python train.py --crop_scale_min=0.7 --horizontal_flip=true --downsampling_factor=8 --encoder_inner_norm=false --encoder_width=384 --decoder_activation="elu" --decoder_widths=[32, 64, 128, 128] --optimizer="soap" --lr=0.0016
Rows from block 2 of the decoder of a small image VQ-VAE, named by matrix and row number. Rows with one number belong to one channel. Each number is 500 + 25 x the weight over its row's rms, rounded and kept within 0 to 999. All counts start at 0. Numbers have three digits each.
After each channel's rows are labels from the 100 images, of 14976, where the channel reaches its highest value: "strongest on" is what is common among them; "patch colour" is the nearest of a few named colours to the mean colour under the peak. Only what is clearly more common there than usual is listed. The data: microscope photos of single blood and bone marrow cells. In brackets: how many of the 100, against the usual share in percent.
# convs0: first 3x3 conv (decoder.decb.0.0.convs.0.weight, 128x128x3x3, each kernel summed), inputs 0-127
# convs1: second 3x3 conv (decoder.decb.0.0.convs.1.weight, 128x128x3x3, transposed, each kernel summed), outputs 0-127

convs0.125:490486544499546488479500470515484461501529494515502534533481543533552508514459527528498588496495475491530498519520515512482489460489474475463447530505472512490474500506500474469499516512503539474526473502485520526467529497520555485521467537527517499481479531528482505482545485518497501453497507479482466480500496524530493509502457490457508458545481498516504485519502528505498505517499
convs1.125:526515477448481488533494518491530521472494479498491466523513491530504521485501482504515470487516511538506535535486476485503567536510531500512544481497509442515497501481539532504458534514508464494495517462516488463513562512463472535455529492479499481517475518469516484503490522512516492500471487527480477455498507467480460529486501514553505533481506463506442509497529486490546492508506
strongest on: cell type: segmented neutrophil (42 vs 20)
patch colour: white (82 vs 23.2)

convs0.37:471555497481470528494519531455511458454460501522512512518464519486498489483514514495512492486476523500514513553527505536530521537505472513526529513510491505537507527547497540501538490517517501514498509526464500476476504477481470485501481501463513482520520504481505506541542491503521496495531495530533483506511473500524496483519447504500507462481530533518533537503511555549497511584521
convs1.37:514480547527489540527507457553505514565507536505501526480516481468516481502529521494480462509528506458473463470470453447465527459475482468488453498497517479479481511481481490515480495514455482528489478531531484556517493487483538496506505490497463540482522500528497494470497495476520526500465492490518505507497544494490526502498540492484493487524489484473440495490508449485497493518494
strongest on: cell type: promyelocyte (25 vs 6.4)
patch colour: blue (39 vs 9.8)

convs0.107:493524500506498444498498446528462531515499475501494506506455537496475521535507493496468512502488476515464521489485501529479522529467518514494527512536543503539486551541523499533517528541571526528505535532532538489530491529509519516496522497539494532489557527507486510521500511475489495549511478491485488529527503479509452544486484518546485509502478493464501475504457496501494504482505
convs1.107:496474526526493530490509526474523496504517569505508438494518505512510490501481512479523477492528520493561472552518479533530534466522479507520479529474496471479523522461509492498510492476458489467513505507473510499437485522486494499490507505456494467517463482499505541500532515504531505513522549489568502521499520546495547485528508494469471510488545457477473482497539496502500480504509
strongest on: cell type: erythroblast (60 vs 14.3)
patch colour: black (69 vs 1.4)

convs0.19:482454519507504499522490481479485496507497532507476493467533504492505540551491543489485547498457501516472518514505516500480518508512532498523447464554514507483497536528487558517492521503479560493511506527479490549528495477521527507461516507488524511493543500502529508490514536491497495509462484479460454510493458488503535514515526475522506535538537520500555533513477521513489514448524
convs1.19:523551486490481533505513555533491499515500498477515512511474479505513466415518532537524478519495500512500488483517500552496472514452444486490504519426506468487498537469510485495481489466502502507509531509504505474482477525494491494504508504457453530499476524463501501496554535489476480492532520520510475483493523516464451494491458496497511472455468533492500473499504515492524464514490
strongest on: cell type: eosinophil (25 vs 4.2)
patch colour: purple (69 vs 20.1)

convs0.88:502520467492446468508519520504526513498494502538472492506451508494526477494536440519484475473484510512518491468514470479498520423491503507518526525511487486454495501494480517495531479507501457529465512547491516448495492475439508472513509452536510513514511489489509474532533478507501536482464482478516432481500489483448483513501451470506507471527476482521498464497507515485504501496494
convs1.88:495505513516536498459457480488496530494506468473503518504532482508470506481463549501550550495521511517493510557460518540503463543489501507475482516543462459537525529516522494497464503512529522500495493490507464513498494553495483528478510493457471469463510549492530541495497517489520471499528516475459507502475483516524487480504527483473488504517532503436460526497513495497494534474506
strongest on: cell type: promyelocyte (26 vs 6.4)
patch colour: blue (47 vs 9.8); purple (43 vs 20.1)

convs0.41:501521494538472549488492503503503492470517488516489495529508515519528488563500523461491525489498506487496485519513509531482507501497464494510421478483475511506510448510486473462401477507467504505532504507471502468485500479485456463533510555458491502492502487464494483494503499501464491497505507506494478454486511486509542465496444465484501472501487471514487486540511559503508496504492
convs1.41:501485523495489499508524550492547515511520480512558490473483548491518513465502501527512536476511477553529466470511488478474471483519496542489537530509525488501505491524524520530524499495490481537485493526506477532551480516538504481521475458540475490469495487490485502473510502506518530475484490533511523451493451473505488508534494510541515525530531529457501534476469469509487491433508
strongest on: smear: peripheral blood (37 vs 16.2)
patch colour: white (51 vs 23.2)

convs0.43:536474493500541517492512486508537486483511497477528518503530489516504516511505509493504501475510465465489536517492489505480484488480453455510484503480515553505543526521507493502520522504514472496512490517468488532495543481470483465482494512426487525488475489497479495492457510474504509481542489527500522487484517527575462496514503520499408502482449463489497453506509507453510505457475
convs1.43:505551498501550548527517469504465501471511469479521478496492470453490478502528482509509495487526510516493516503516516498462559474506516528476515503520510516526472541541537491508434550483531484523507483480531487482492492525489504538525483475496478478481516541490475479510552468512508483501464490509497502530506517525504508533508511501473538526529540555496514496491538521546520541513467
strongest on: smear: peripheral blood (98 vs 16.2)
patch colour: pink (65 vs 22.8)

convs0.126:490477519423516528531514491498430509488508516441554505486492464463523478490495497468483500528538497480460503527511534492512500524502520469498553456527461505472491532500512523516503477500501481524491468520492504494492523482524481512464492466481504488504505507550513522496487491493504497497524488477550541540477487529515460504469560453520470525499483494504497503452501499502481485539508
convs1.126:480478513533462456461501493531535467535495506539480490522476537512475506515528473491497469468471500494546499497472463466477486487454489497462511546471508470490535465500536513489517534482481473467522528489507481555524508519486511470541522500496485524516494498468514493471505493505519541500494526505444478490483553463495497467536481483466527497490478462502535507525524525474520481468493
strongest on: cell type: segmented neutrophil (84 vs 20); smear: peripheral blood (59 vs 16.2)
patch colour: purple (64 vs 20.1)

convs0.45:483501503515496490494506496440499440508530462508526490478495495493496480499483534494499466505517465510466472465462487481499447476505501526443467478478491513539536545516490501500515529520494536517529499536505514509500526470509534484521542526531510478530495480465491489499516509491450474433491510488492469448493491503473525489500470502497511478515521535569510504504495529514520531550524
convs1.45:491498474518480475509423502522526478500458568512529514547481488485527521486521489486491524473470500485519484535502500512481577498513462487475499528523504513545405509494510527517479472518497503474498539514544483505481466471510494496470503493453537503479492540537520484491476547505484488535519505510476509492469484525513502498511493508498497495495472472490511515490517476524483491472477
strongest on: cell type: artefact (31 vs 9.8)
patch colour: white (69 vs 23.2)

convs0.16:498478508486508540514498457478563424489511533495500515487464505558504512536485511534517521521474491531506507451493476522469476487490473477498456478477486463522486479540513519482528516510486519476514498432491508532518536514497550492491476492496535455508504505518517522517518476456506499549527521511550511471488510497500487506508517522511479561517502511530480487459511494525498493503504
convs1.16:538540492520503523529467523536479533502499491514439522514496496438496500455494485489485502514498478471456492534538525491506516487465474511500553527507535523465571501509515489534524517481510490521484500477502518456470483498483473476506535481517495513498530489467503434500494505505547486478530504517481480497474480495534486483515504476485523467460478468475524549504518525492491500487451
strongest on: cell type: artefact (39 vs 9.8)
patch colour: purple (43 vs 20.1)

convs0.30:501521511503505504494536528480496488488504494504498482458476497468482467521485515473502452484511489498527518495480476522513525524518472442529533518474508478492480418491463499513487491512460535518475508521495496506453526493460468451515519453436519485510495481492525462495499507465495497511492490477540486481462503486437524469513476485502511443555508538516510487487525497490473525515506
convs1.30:490454455483444501523452521525483497510525519501507506545504449510517543481437498478491507548491504479477486476481513495519475458493533518501434522520481493500522514524510532476512487497518537485480472452484477487529510506495496511478497536483542528472511523459523559524476497532511494489513487471500501527513494557532506446496504509453501514468502482475516501485507520523514497503491
strongest on: cell type: promyelocyte (31 vs 6.4)
patch colour: purple (51 vs 20.1)

convs0.60:479481489482521545530551513533464554496522467499531471500431485470507501505506489484498500480512526477541497513490480527506528524488454463527501467497515499513513511477521486515495499490526506500526540477494486484469502529474486512471505497505486551478511533526494474487471476479485511534508484502549508517533481513518446512530511446485505510548430472520523495491511491498511535553480
convs1.60:526509524456530490503525518487530496485487510475540519518525482516508543495506480509487503521513500484468550493525499507491505536513542536499511456524482464440494503497488489472484489518504507536458464544493520470570501471487478493522513484460524480542545461488521508540480509492490485476482525514470527465510481489488485525472479540556507496473513516554487475492532512511506498547520
strongest on: smear: peripheral blood (73 vs 16.2)
patch colour: pink (52 vs 22.8)

convs0.111:519458490459522495501512513533528488538477514537450507521522526452507484500528491491445409497491509510496531530443485472500495486477510504504475540519495511473490439498494498518504532493482511514434455465498512497463479511470463526503506492492483527497495523488447517549524499509500494545487488531510540513518509496529507492505530494517544486470500522472486503513495491516490513489485
convs1.111:486532509485508497502481494503484484451507510472497492481482481494489516437471519514557500489457508520517456502566465518505496475490513466480526479492473497563494546465435536477459461504477515533528521488477478475532503495505531514496449501484496499508507506526528453455464514516501534492518480507478437480477514489474477539522482518495478492501492485498510485479498519515532499505498
strongest on: cell type: erythroblast (32 vs 14.3)
patch colour: black (56 vs 1.4); blue (26 vs 9.8)

convs0.18:500465491531500508517477512469522494539490514575496547508526524482522500476526515500506459462497473477550508556477434513503512446500515483519478488474508484488527508558496466487479508524515526531479518487494529437542497495497484463510519508454524518490491491496448488544484529513473477524500481514496482487489451479487495463525473495526478510493491477479485492480491521501515512481474
convs1.18:496520500546499490486471477509532460491503471533500501544493532534463484483524440543517505527463570493492490459459495489499448495465488497488493535473530497507513469504522515513531514490467479497535489451509490523497527508523503489487462521540481494503516513498505473454502505504509529493503514494503519498482517482505514494500500510472516483509489518497542537475452497445470455436543
strongest on: cell type: erythroblast (39 vs 14.3)
patch colour: blue (30 vs 9.8)

convs0.113:470495529490504505537490537480510508496516521454493486476480497519492470535459508469447548520498489501485501486485499517491503539530514474482520485478502517476525474494503461500465465482513539534523508460486499535509519474502471514499493528479460503469495524502504466457476498474481523503547502576536508475448481489454517461479511492489500490548518517534494481540490559524472484493490
convs1.113:527510476476502532480445505489515454438469472524498516492536519490500498475479527533543433486521528491516509521452489536517517479449494517528499491492510486510441526475511525491529503495486471473492492496490481500453484525512503492495519491453543492540479516487497490496504506538500468499441490441451515531522520493514473500493525512504480518455509513486520530512510473489526527505494
strongest on: cell type: lymphocyte (39 vs 15.3)
patch colour: blue (48 vs 9.8)

convs0.48:520516522510503519508501498520566527485491498556479488544492531486519540541485518567507576475519478502524474516503487504501558459492486505475501465499495514507493507509487497533497553504491521473531493488527492475442501515496510510457459463533477502486512510469503492466532483460523491472495508458477529498512491475521460508475511478481533524503494489514462481536472501491517486522486
convs1.48:518515496481496504489495487485468490539515459513561542466458501546502512511472468472513519512474508534466488501514513454500452502488496484527513546496524489492527472506527478520506466492515493544506485482501525538567515487511497518509533541497534478514531500514499505549499488547478484455479453471499515488483491487493491443531462528539506524477488494548531517509522485508499529491484
strongest on: smear: peripheral blood (39 vs 16.2)
patch colour: pink (46 vs 22.8)

convs0.90:494532531518496490470515514542513505503497493561523530507476515498492539495502470493487422485502496521544491507463455492518539526525510509498492507456474490485525508515477497564486549504508534502472507452502514499504492502517522450491513469520517487537473469495456479506558462548497498491487484454499514519503508491502500444466520465497535525490531499514450501481493489490510501485489
convs1.90:511529514500559528505534461482508531452517484514503483468493492437487480533524537514490509496538509491510460520501496517510523483480482500493519500540527465535490527523545475497524504499504479497504539484505485471533492518493469529500481524546464495496513526506504486473470480458533509513499548524487462490524516509490534533537473502515494451524498539472509507514467493446473482438524
strongest on: cell type: erythroblast (34 vs 14.3)
patch colour: black (43 vs 1.4); blue (33 vs 9.8)

convs0.99:502483489476530542491513463526497533520502511494545480560533525518535513536538520476473520487516491489527504537487516505521528486499494480516532494488492492500498504493475480504421494483482469519493460526461511516502518512484512456492486500460500474467496493544489459529458458509463490524497520478505502493526507506502520546483476503527516511485477516475466503498511557469546492440455
convs1.99:510467489531478489479478499494521476496475481547479537532494486481547530512493474495491479479474513489499507486475480487484485507544488467496512519484494525487521485478520485525521484536522563538481515551534492515495509458500522544528504506489485549507532501467528542486548533485517543519508489501536480457475515512564536486470517460499499508505469456500505502511482472503467522537540
strongest on: smear: peripheral blood (80 vs 16.2)
patch colour: pink (85 vs 22.8)

convs0.36:502492499442454532517521527490500490523493517436513430481477480460522485521522521482496494496471476477481477503516486469491465517493517511520492499499497525498481467495475489478457493510499413478471484568464476502497497484509514496518490521494500526508517521455531472540531448449507489500488497467501511445468512527519529480497471509527497461516484482531495502502501506517491498524503
convs1.36:456513505506511497451489462489482477486475480510466483503478509531452482446511466526504527523534544491513532475533515535528507503492509453460509500513505429514475535547545519522510484480460541505523480425496497496498506498470477494454515498492455503517529475497480469487470505554515467496511517499486478525511527518496452521515523517486496501501533486475488504518506505478501498490504
strongest on: cell type: erythroblast (63 vs 14.3)
patch colour: black (69 vs 1.4); blue (29 vs 9.8)

convs0.15:504513525510502504498500480476521455559490492487492478480453504458502465495520469487490488511514478489472526458513448494511483459537511466520479509552520509499495453483478492452486497510495460460501468554516514459469521473458471494458508491488513521496508517524505520526460498464526488494478530493544509454483495499492540504548463521515517478513519529530529495539537489510502507528505
convs1.15:517471495467487466484498526507483529465524495527496516457524451515455482568476523483482490515475480515450490489482473497482507545499537502522517476465531501524538540504568545518487457513488501494474524469521525489509475494498458532533498519522521494498474508495498489527483494497483480466505537502496477508534492537484498495494534497484521466547525542498492504508440531498508517477527
strongest on: cell type: erythroblast (51 vs 14.3)
patch colour: black (56 vs 1.4); blue (43 vs 9.8)

convs0.7:508505508465513512487544508534516497502485506472506497500571506515498504498421490512500545524485510476525508503482545483513510486487495506500506472468488521519463569477506507494530556487522541465479519422504534516502475484490573491466465524493483490509484496486522538465501497510502516533513491477503515537513485443501492517433529480503491524503516492507493503515502508497503481510511
convs1.7:545451496507509471528461487510491489468523488492525547530535481515474486543473535516527466481522496518471476510459473538465511517491502498505493529465502512519529528494502531459453465520472515515522510458540491517500488508527479529496501493490549472510485540513517464498476540521483502460506505496478490532501485539497508507539528515452458494491501580510494515482494490499511523495535
strongest on: cell type: erythroblast (41 vs 14.3)
patch colour: black (34 vs 1.4); blue (32 vs 9.8)

convs0.55:491510518550501506502516494506528527478467482541544465486479502499530520536542512477537481480500485543507472496451488526474541480481514513472509544507503516499514500496499489529540474493491552535501500525506489432495490524490502510506467509501498500478473484504474506496546501578504460473516477516459544521516486508519472456491539492465486506471456471520486523475488504489473484519538
convs1.55:502492490451482488451472506506532504525515499491513541490552513569488482510491515508463480463508475506500541505478477512520466534489518531534525482480530503465499508489480486448516498470493499495480473495527505530500476504527487500514543482513510487499495487493539503514459506457468534520460498473520489489479506484503481524480486568507518541503522536540505506529472528490535509423478
strongest on: cell type: promyelocyte (34 vs 6.4)
patch colour: purple (62 vs 20.1); blue (33 vs 9.8)

convs0.85:500442523490510496502509541509464522446514501440481498506534469467464503491480470500486493522522518488481501523499485490491459526465512491495521504490505513496489539490504519473525518516494525483488491404510510534500479485498509498473512488508497473526488506535498517448426522494513507521520485469528544537483490493468481518489587477483485505489495510513503488484496512511499497562500
convs1.85:480544492475481487486524464500531497535486508523482516486436531519519515461496505525527497511499484522489506483523521485541520489527491490516484483517509504459523479499486472487480477486514433510521505564479490461507524463482518513536500487502503476499548469522474477530554481462500543482429514531509466499511512472465497475520449491544506498547515491475493528505489522515477484492500
strongest on: cell type: segmented neutrophil (94 vs 20); smear: peripheral blood (41 vs 16.2)
patch colour: purple (58 vs 20.1); blue (35 vs 9.8)

convs0.10:515507477495486487485491474491510451496512498482450470503542511504463453514489490491477497478472470511511514488465468471463480455466527510499532565483461541505486511418461489508487525467494528499478492496499478544512504494533530470532487535512505484504509500489488496472506516490482500469517506500508457479494467489447540492493514500481509502529518492442529521547481544496522505522527
convs1.10:466478495499481461509481498520460482508505496514462480476460491492550511496545509485514462531509516457501499508542500511510520515539487469493474495481571482468521473521517511500519481483487460529491510504509538471468506516490470503497492436484420512493516491501508518503553455464479485515513475487506512503496541498475523513517477483514520491469541489529500481460521510551460473513501
strongest on: cell type: artefact (33 vs 9.8)
patch colour: purple (58 vs 20.1); blue (35 vs 9.8)

convs0.118:515557508522558538533469552517500512521491535503461501527500508555494491491520487537498519500452488500505492504493506483483510494494481513510471494507489510558510505500500490489512493508515513493482468551566474486492468492536451497470527514497490449483545505443464481477523467486506496510513485496471516481436478525472494503527471492521532482489519529447486522517523514483496523476502
convs1.118:504468457510477432491513462493488501454504473463469487497526513508490520533503535483510505499540529459486540463443492498517541531536537516478488483500522519467499490520454514461489532471503507484508517505458512480500498495458535513492506531474509505547475516526498499537486525514506517501472562514475492480540508491503476468484499475488471490496497517496514460513453508490463486475456
strongest on: cell type: erythroblast (33 vs 14.3)
patch colour: black (52 vs 1.4)

convs0.49:520467517485473480475454489507480535450493500481494477483449482490460480541539483489508470482466494496541508479512508489492523476445489500502512495465496464506508522511506510499551487466501516503514482518496472473516533497509549506501513492498508465505477527516555506471506459449512473491475480465506515536479482498486432507510555503484460524508509477556477513480474502464472486501461
convs1.49:495514515500505528538527515493520480518522505455517498501534506484471530489478469516489497517505500484440509511502504504512498521499499517556504536500516550457497462478489468480464522518466514501503504505489491505505464445480463493495529502498487526574525476441480486473513521528482497488539526520451546514543478505520551486477503533526479479459456507477507488492542514536485485501502
strongest on: smear: peripheral blood (87 vs 16.2)
patch colour: pink (75 vs 22.8)

convs0.121:504494520422496523483499493479492514499491527522466497504544497497537522505524489460510514472542512520475510519471516514475465523478482471484481501484486483454472561466522489504504456480493496495526509488468530496516554525507515513540473497525497531494489527489491554467528490543456508476474493496458522509543488515516511510499508538529532457486488513487441512485513552507495531495524
convs1.121:491530511523480445490457503474470470485509515516499497542550497516479480511508484504489478511522510491542513520501511484538502482535480534504524498534481538541484509497512567541507539531520484489506508503486524501468491462520508508484525500500533452512484493530524491521436503458507461527487493513529483494481510457474508526516477451450479552508505469517557488477489488493470514513487
strongest on: smear: peripheral blood (62 vs 16.2)
patch colour: white (67 vs 23.2)