python train.py --model="image VQ-VAE" --dataset="microscope photos of single blood and bone marrow cells" --train_examples=97085 --image_size=48 --crop_scale_min=0.7 --horizontal_flip=true --translate=0.06 --color_jitter=0.2 --bottleneck="vq" --downsampling_factor=8 --encoder_arch="vit" --encoder_norm="layernorm" --encoder_norm_position="pre" --encoder_activation="swiglu" --encoder_mlp_ratio=2 --encoder_head_dim=48 --encoder_fused_qkv=true --encoder_bias="all" --encoder_qk_norm=false --encoder_parallel_block=false --encoder_inner_norm=false --encoder_moe="top_k" --encoder_num_experts=8 --encoder_moe_every=2 --encoder_expert_mlp_ratio=0.5 --encoder_experts_per_token=1 --encoder_shared_expert=false --encoder_patch_size=[8, 8] --encoder_conv_stem=false --encoder_layers=6 --encoder_width=384 --encoder_positions="relative_bias" --encoder_register_tokens=8 --loss="mse" --latent_channels=4 --decoder_norm="groupnorm" --decoder_activation="elu" --decoder_weight_standardization=false --decoder_widths=[32, 64, 128, 128] --decoder_blocks_per_level=1 --decoder_block="basic" --decoder_attention=false --decoder_upsampling="pixel_shuffle" --codebook_size=512 --residual_init="scaled_by_depth" --optimizer="soap" --beta2=0.95 --lr=0.0016 --beta1=0.95 --shampoo_beta=0.95 --eps=1e-08 --precondition_frequency=25 --max_precond_dim=1536 --one_sided=false --adamw_lr_other_params=0.0012 --grad_clip=1.0 --steps=20000 --batch_size=128 --epochs=26.4 --lr_schedule="poly" --final_lr_fraction=0 --warmup_steps=400 --weight_decay=0.1 --adamw_weight_decay_other_params=0.05
Rows from block 5 of the encoder of a small image VQ-VAE, named by matrix and row number. Rows with one number within an expert belong to one neuron, the router's apart. Each number is 128 + 24 x the weight over its row's rms, rounded and kept within 0 to 255. All counts start at 0. After the name is the row's rms in percent of the matrix's.
Before each expert's rows are labels from the 100 images, of 14976, where the router gives the expert most weight on average: "top examples" is what is common among them. Only what is clearly more common there than usual is listed. The data: microscope photos of single blood and bone marrow cells. In brackets: how many of the 100, against the usual share in percent.
# router: router (encoder.blocks.5.mlp.router.weight, 8x384, trained with AdamW), inputs 55-109
# gate: expert gate (encoder.blocks.5.mlp.gate, 8x192x384), inputs 55-109
# up: expert up (encoder.blocks.5.mlp.up, 8x192x384), inputs 55-109
# down: expert down (encoder.blocks.5.mlp.down, 8x384x192, transposed), outputs 55-109

# expert 5
top examples: smear: peripheral blood (62 vs 16.2)
router.5 082 [ 80 103 106  91 142 113  88 147 129 162 120 129 102 146 158 155 139  85 163 110  89 125 136  82  86 159 121 133  92  95 112 116 144 129 141 114 149 117 154  67  92 104 135  98 145 100 154 150 114 153 101 131 147 117 131]
gate.0 103 [123 161 103 103 169 140 130 158 142 151 142 152 137 165 119 109  81 143  89 114 105  91  55  93 139 117 111 112 143 130 135 112 122 128 124 128 151 189 157  91 124 135 200 146 143 160 127 116 152 175 151 120 142  86 119]
up.0 112 [115  70 151 175  96 101 113 120 158 141 113 120 128  86 132 169 153 117 190 140 130 173 185 141 117 135 148 151 140 131 124 126 124 130 134 128 100 113 113 172  97 152  76 132 116 108 135 144 130  99 118 127 130 167 126]
down.0 188 [118 157 105 121 132 135 121 145 151 115 105 149  54 127 134 121 115 135 131 137  91  94 107  94  76 143 122 105  84  92 118  97 102 141 127 101 140 155 111 103 115 152 123 131 119 124 164  95 140 162 141 185 156  85 145]
gate.1 098 [ 97  92 139 122 136  91 130 114 133 146 173  93 148 166 122  75 131 140 103 172 105 125 107 151 116 130 119 131 155 140  83 139 138  82 121 128 105 164 134 142 148 115 124  90 143 118 137 142 110 141 102 110  89 127 139]
up.1 096 [135 146 104 147 121 146 133 114 133 120 111 159 143 120 139 149 127 113 117 130 105  99 163 129 100  73 116 146 144 153 153 142 116 178 100 115 142  97  82 130  97 144  72 183 108 125 126 130 100  96 166 115 171 128 163]
down.1 133 [128  87 174 118 135 106 158 123 140 128 135 144 136 115 113 148 103 122 123 121 164 104  88  88  86 169 140 118 124 155 134 114 115  60 132 131 137 164 137 118 118 104 119 117 124 127 161 122 151 140 148 144  82 114 107]
gate.2 101 [142 134 112 146 100 135 120 123 140 104 137 136 141 127 134  85 118 130 133 129  91 104 109 136 171 112 113  80 111 145 123 135 173 102 113 146 120 126 142 116 141 126 120 128  72 122 145 162 168 119 134  89 168  45 141]
up.2 098 [124 146 113 138 132 118  90 137 122 108 136 110  93 127 117  99 100 123 107 110 106  97 108 154 117 122 149 112 111 110 158 126 124  71 122 153 144 107 166 168 158 177 137 125  85 125 130  97 144 138 132 109 136  85 137]
down.2 082 [138 119 163 125 154  94 116 176  98 167 167 134 121 109 144 145 112 102 125 113 149 146 134 161 109 115 117 126 107 125 115 143 137 148 151 127 128 109 136 118 161  89 142 132 139 156  86 148 127 138 123 138 127 122 164]

# expert 1
top examples: cell type: lymphocyte (37 vs 15.3)
router.1 068 [109 109  97 137  92 126 107 126 160 136 114  88  89 127 138 101 116 132 133 137 115 109 127  97 127 122 179 152 113 133 129 122 143 126 102  64 128  94 120 105 165 113  88  73 115 136 110 117 123 112 133 144 131 141 119]
gate.0 091 [165  66 128 109 137 119 103 154 127 102 127  87 133 102 146 128 131  91 147 142 140 122 110 149 153 128 142 119 165 149 100 169 114 163  62 136 149 132 103 114 178 135  51 133 130 130 105 156 110 143 130  98 162 139 107]
up.0 089 [121  81 121 107 125 104 104 160 110 120  71 142 119 108 129 123 116 108 162 134 126 128 112 119 141 120 134 166 165 136  93 167 145 148  70 120 157 136  90 119 155 143  56 149 127 139 125 155  89 135 132  75 135 148 153]
down.0 072 [155  88 140 145 164  80  96 139 120 102 157 110 105  88 111  97 123 109 173 103 131 134 144 104 129 135 116 145  92 113  84 177 106 128 105 114  96 140 136 102 131 129 154 100 112 123  89 145 142 150 142 108 142 122 168]
gate.1 105 [117 110 151 160 121 137 114 152 117 100 107 135  79 146 137 111 151 143 109 117 145 146 126  95 143 163 138 183 112 160 105 113 130 103 157 160 160 130 137 122 115 119 135 135 141 164  82 104 111 125 119 147 161 156 170]
up.1 112 [151 124 154 110 170 157 121  93 147 131 161 180 155  64 129 130 113 150 120 133 117 161 132 135 110 142 142 156 128 152  83 138 119 127 114  92 120  97 153 131 131 138 166 107  90 102 154 136 122 160 113  99 138 112 130]
down.1 078 [128 128 157 118 135 130 155 143 115 120 116 136  87 121 125 116 154 126 123 151 128 191 117 141 111 134 140 107 131 109 132  89 143 126 140 137 148 189  74 145 107 115 139 115 170 152 178 136 136 144 142 175 116 183 141]
gate.2 102 [136 122 130 168 119 167 140 136 134 109 126 123 106 124 161 113 122 126 102 120 178 150 147 144 121 121 138 108 119 157 125 127 109 126 119 110 125 150 111 116  92 123 117 158 159 148 138 132 138 105 132 120 118 132 102]
up.2 102 [132 157 137 116 107 127 154 113 119 173 128 137 109 150 149 127  97  80 104 133 116 142 124 127 125  94 123 107 108 126 135 123 135 162  87  97 132 151 136 130 138 115 163 120 157 109 135 156 121  71 147 149 115 146  94]
down.2 086 [133 140 160 101 138 153  93 150 176 117 118 125 152  75 135 124  91 165 114  83 129  62 159  65 117 159 114 116 112 159 147 152 140 104 120 127 106 110 141 147 126 131 122 159 112 181  94 149 116 180 149 116 131 167 104]

# expert 6
top examples: cell type: artefact (48 vs 9.8)
router.6 109 [ 95 127 132 115 138 135 145 175 128 139 132 136 123  99 148 143 114 131 109 174 157 141 136 135 156 123 139 188  98 113 125 109 149 118 112 105  76 121 122 189 147 152 131  92 129 154  98 118 128 162 160 129 113 111 154]
gate.0 093 [132 154 113 164 158 120 169 101 133 110 107 118 145 141 139 142 156 143 141 151 113 146 130 121 163 122 131 112  89 135 150 119 136 141 126 133 110 169 121 153 125 123 107 149 147  82 112 117 119 144 127 124 147 191 131]
up.0 084 [167  71 143 110  78 129 116 123 117 153 163 141 123  96 128 118  73 126 119 113 126 110 110 138  90 147 147 141 147 147 104 155 127 123 140 118 138  79 114 122 137 152 125  92 131 131 167 158 124 140 121 163 133 107 142]
down.0 077 [110 129 114 100 147 122 142 151 107 116  75 109  97 133 150 140  89 134 132  95  88 161 157 107 106 152 162 126 102 153 132 154  86 118 155 113 143 129 114 132 126 160 109 135 162 161 115 141 138 151  77 144 160 178 150]
gate.1 095 [ 80 147 142 112 150 128 143 119 114 149 101 108  97 137 119 124 121 109 131  90  91 146 108 141 143 149 126 135 145 174 151 140 129 151 125 126 135 132 119 115 159 119 133 130 132 146 142 133 143 184 166  59 147 155 100]
up.1 086 [118 132 124 126 121 153 145 142 123 154 133  98 139 142 141 106 111 155 138  91 124 172  84 107 135 155 103 117 128 159 117 157 109 112 116 163 129 106  98 115 142 127 142 131 127 123 117 113 118 164 172  99 140 145 158]
down.1 072 [146 170 106 136 100 122 145 140 132  92 152 134 119  80 145 115 103 152 139 185 134  91 122 115 101 112 168  99 114 127 148 123 126 143 120 137 123 150 119 153 119 125 155 149 129 122 110  69 139 140 115 127 115  85 129]
gate.2 087 [ 86 133 118 138 130 124 131  97 145 150 105 131 193 122 142 141 124 122  81 145 145 126 114 129 143 131 181 113 179 141 133 135 137 143 145 117 148 105 179 135 140 147  92 124  81 157 120 141 116  98 127 120 113 134 165]
up.2 089 [101 171 149 121 139 167 133 109 149 148 112 146 101 101 130  98 112 103  93 126 144 134 132 109 154 104 131 150 130 144 108 139 159 144 111 112 140 108 183 137 154 114  65  90 153 113 110 146 116 104 133 122 117 124 132]
down.2 063 [111  88 125  94 118 136 123 101 145  84  83 151 125 105 101 114 105  97 144 128 135 120 112  96 112 122 155 105 122 147 100 136 124 179 128 129 134 121  97 165 172 149 111 132 181 134 114 164  80 106 144  82 138 128 163]

# expert 4
top examples: cell type: lymphocyte (46 vs 15.3)
router.4 094 [116 144  85 105 173 133 116 144 167 152 176  89 136 162 143 143 150 101 140  89 142 106 108 110 145 142 137 134 151 117 152 150  92 116 110 150  96 125 127 118 131 144 150 137 161 116 173 159 111 196 143 111 117 104 132]
gate.0 076 [148 141 169 142 151 123 142 115 129 116 139 134 131  88 130 112 146  97 120 117  89 113 135 149 145 156 167 138 120 110 177 153  98 133 161 101 163 117 111 108  97 111 122 123 140 152 142 125 137  81  91 145 168 130 119]
up.0 073 [104 137 121 147 127 136 163 161 138 100 151 149 186 129 108 124 103 131 171 144 136 135 169  91 151 125 133 127 111 132 164  97 144 125 115 122 140 163 163 123 148 148 119  96 126 123 153 149 124 122 127 152 146 166 135]
down.0 080 [160  99  86 149 145 154 134 158 149 103 121 131 133 142 135 121  92 138 126 110 152 153 132 101  97 109 127 138 138 120  99  88 112  98  94 104  85 107  93 141 133 130 122 121 118 108  75 135 145 103 178 100 192 161 128]
gate.1 083 [ 45 131 182 100 129 111 134 118 130 106 157  80 127 110 115 144 137  85 143 124 143 103 133 114  95 170 151 118  99 123 108 140 131 113 130 115 110 153 124 118 166 159 124 139 112  93 125 126 114 148 103 136 163 139 146]
up.1 080 [181 123 123 132 116 148 108 136 130 121 105 105 113 130 155 104  50 140 120 131  80 134 177 142 163  92 123 114 151 102 114 141 100 141 139 132 142 104 180 164 129  77 122 129 138 129 134 149 142 138 103 125 128 152 123]
down.1 064 [144 127 107 108 122  87 144 140 129 155 117 152 128 134 131 135 105 199 124 100 164 107 131 141 128 113 134 176 135 163 139 141 151 129 116 152 133 121 127  79 145 134 131 157 118 116 141 118 147 131 118 122 111 107 115]
gate.2 104 [135 192 105  84 110 138 140  90 132 108 110 145 134 142 112 128 132  87 145 100 110 151  81 151 146 131 118 138 128 157 108 139 127 179 172  89 126 136 113 136 170 144 155 122 135 129 151 130 143 126 127  96  91 113 141]
up.2 104 [122 129 145 115 166 148 136 108 142  76 106 121 142 119 121 137  99  89 145 148 143 120 138 190 213 129 148 158 146 169 142 125 162 131 156 136 113 122 100 151 123  81 122 126 171  97 135 143 107 113 100 106 135 163 127]
down.2 086 [142 154 151  79 148 124 125  92 154 129 158 168  89 116 115 150 104  96 129 145 116 110 144 152 130 145 121 135 181 164 143 123 129 132 121 121 151 127 147 159 162  93 113 101 152 105 147 130 110 105 156 150 110  99 123]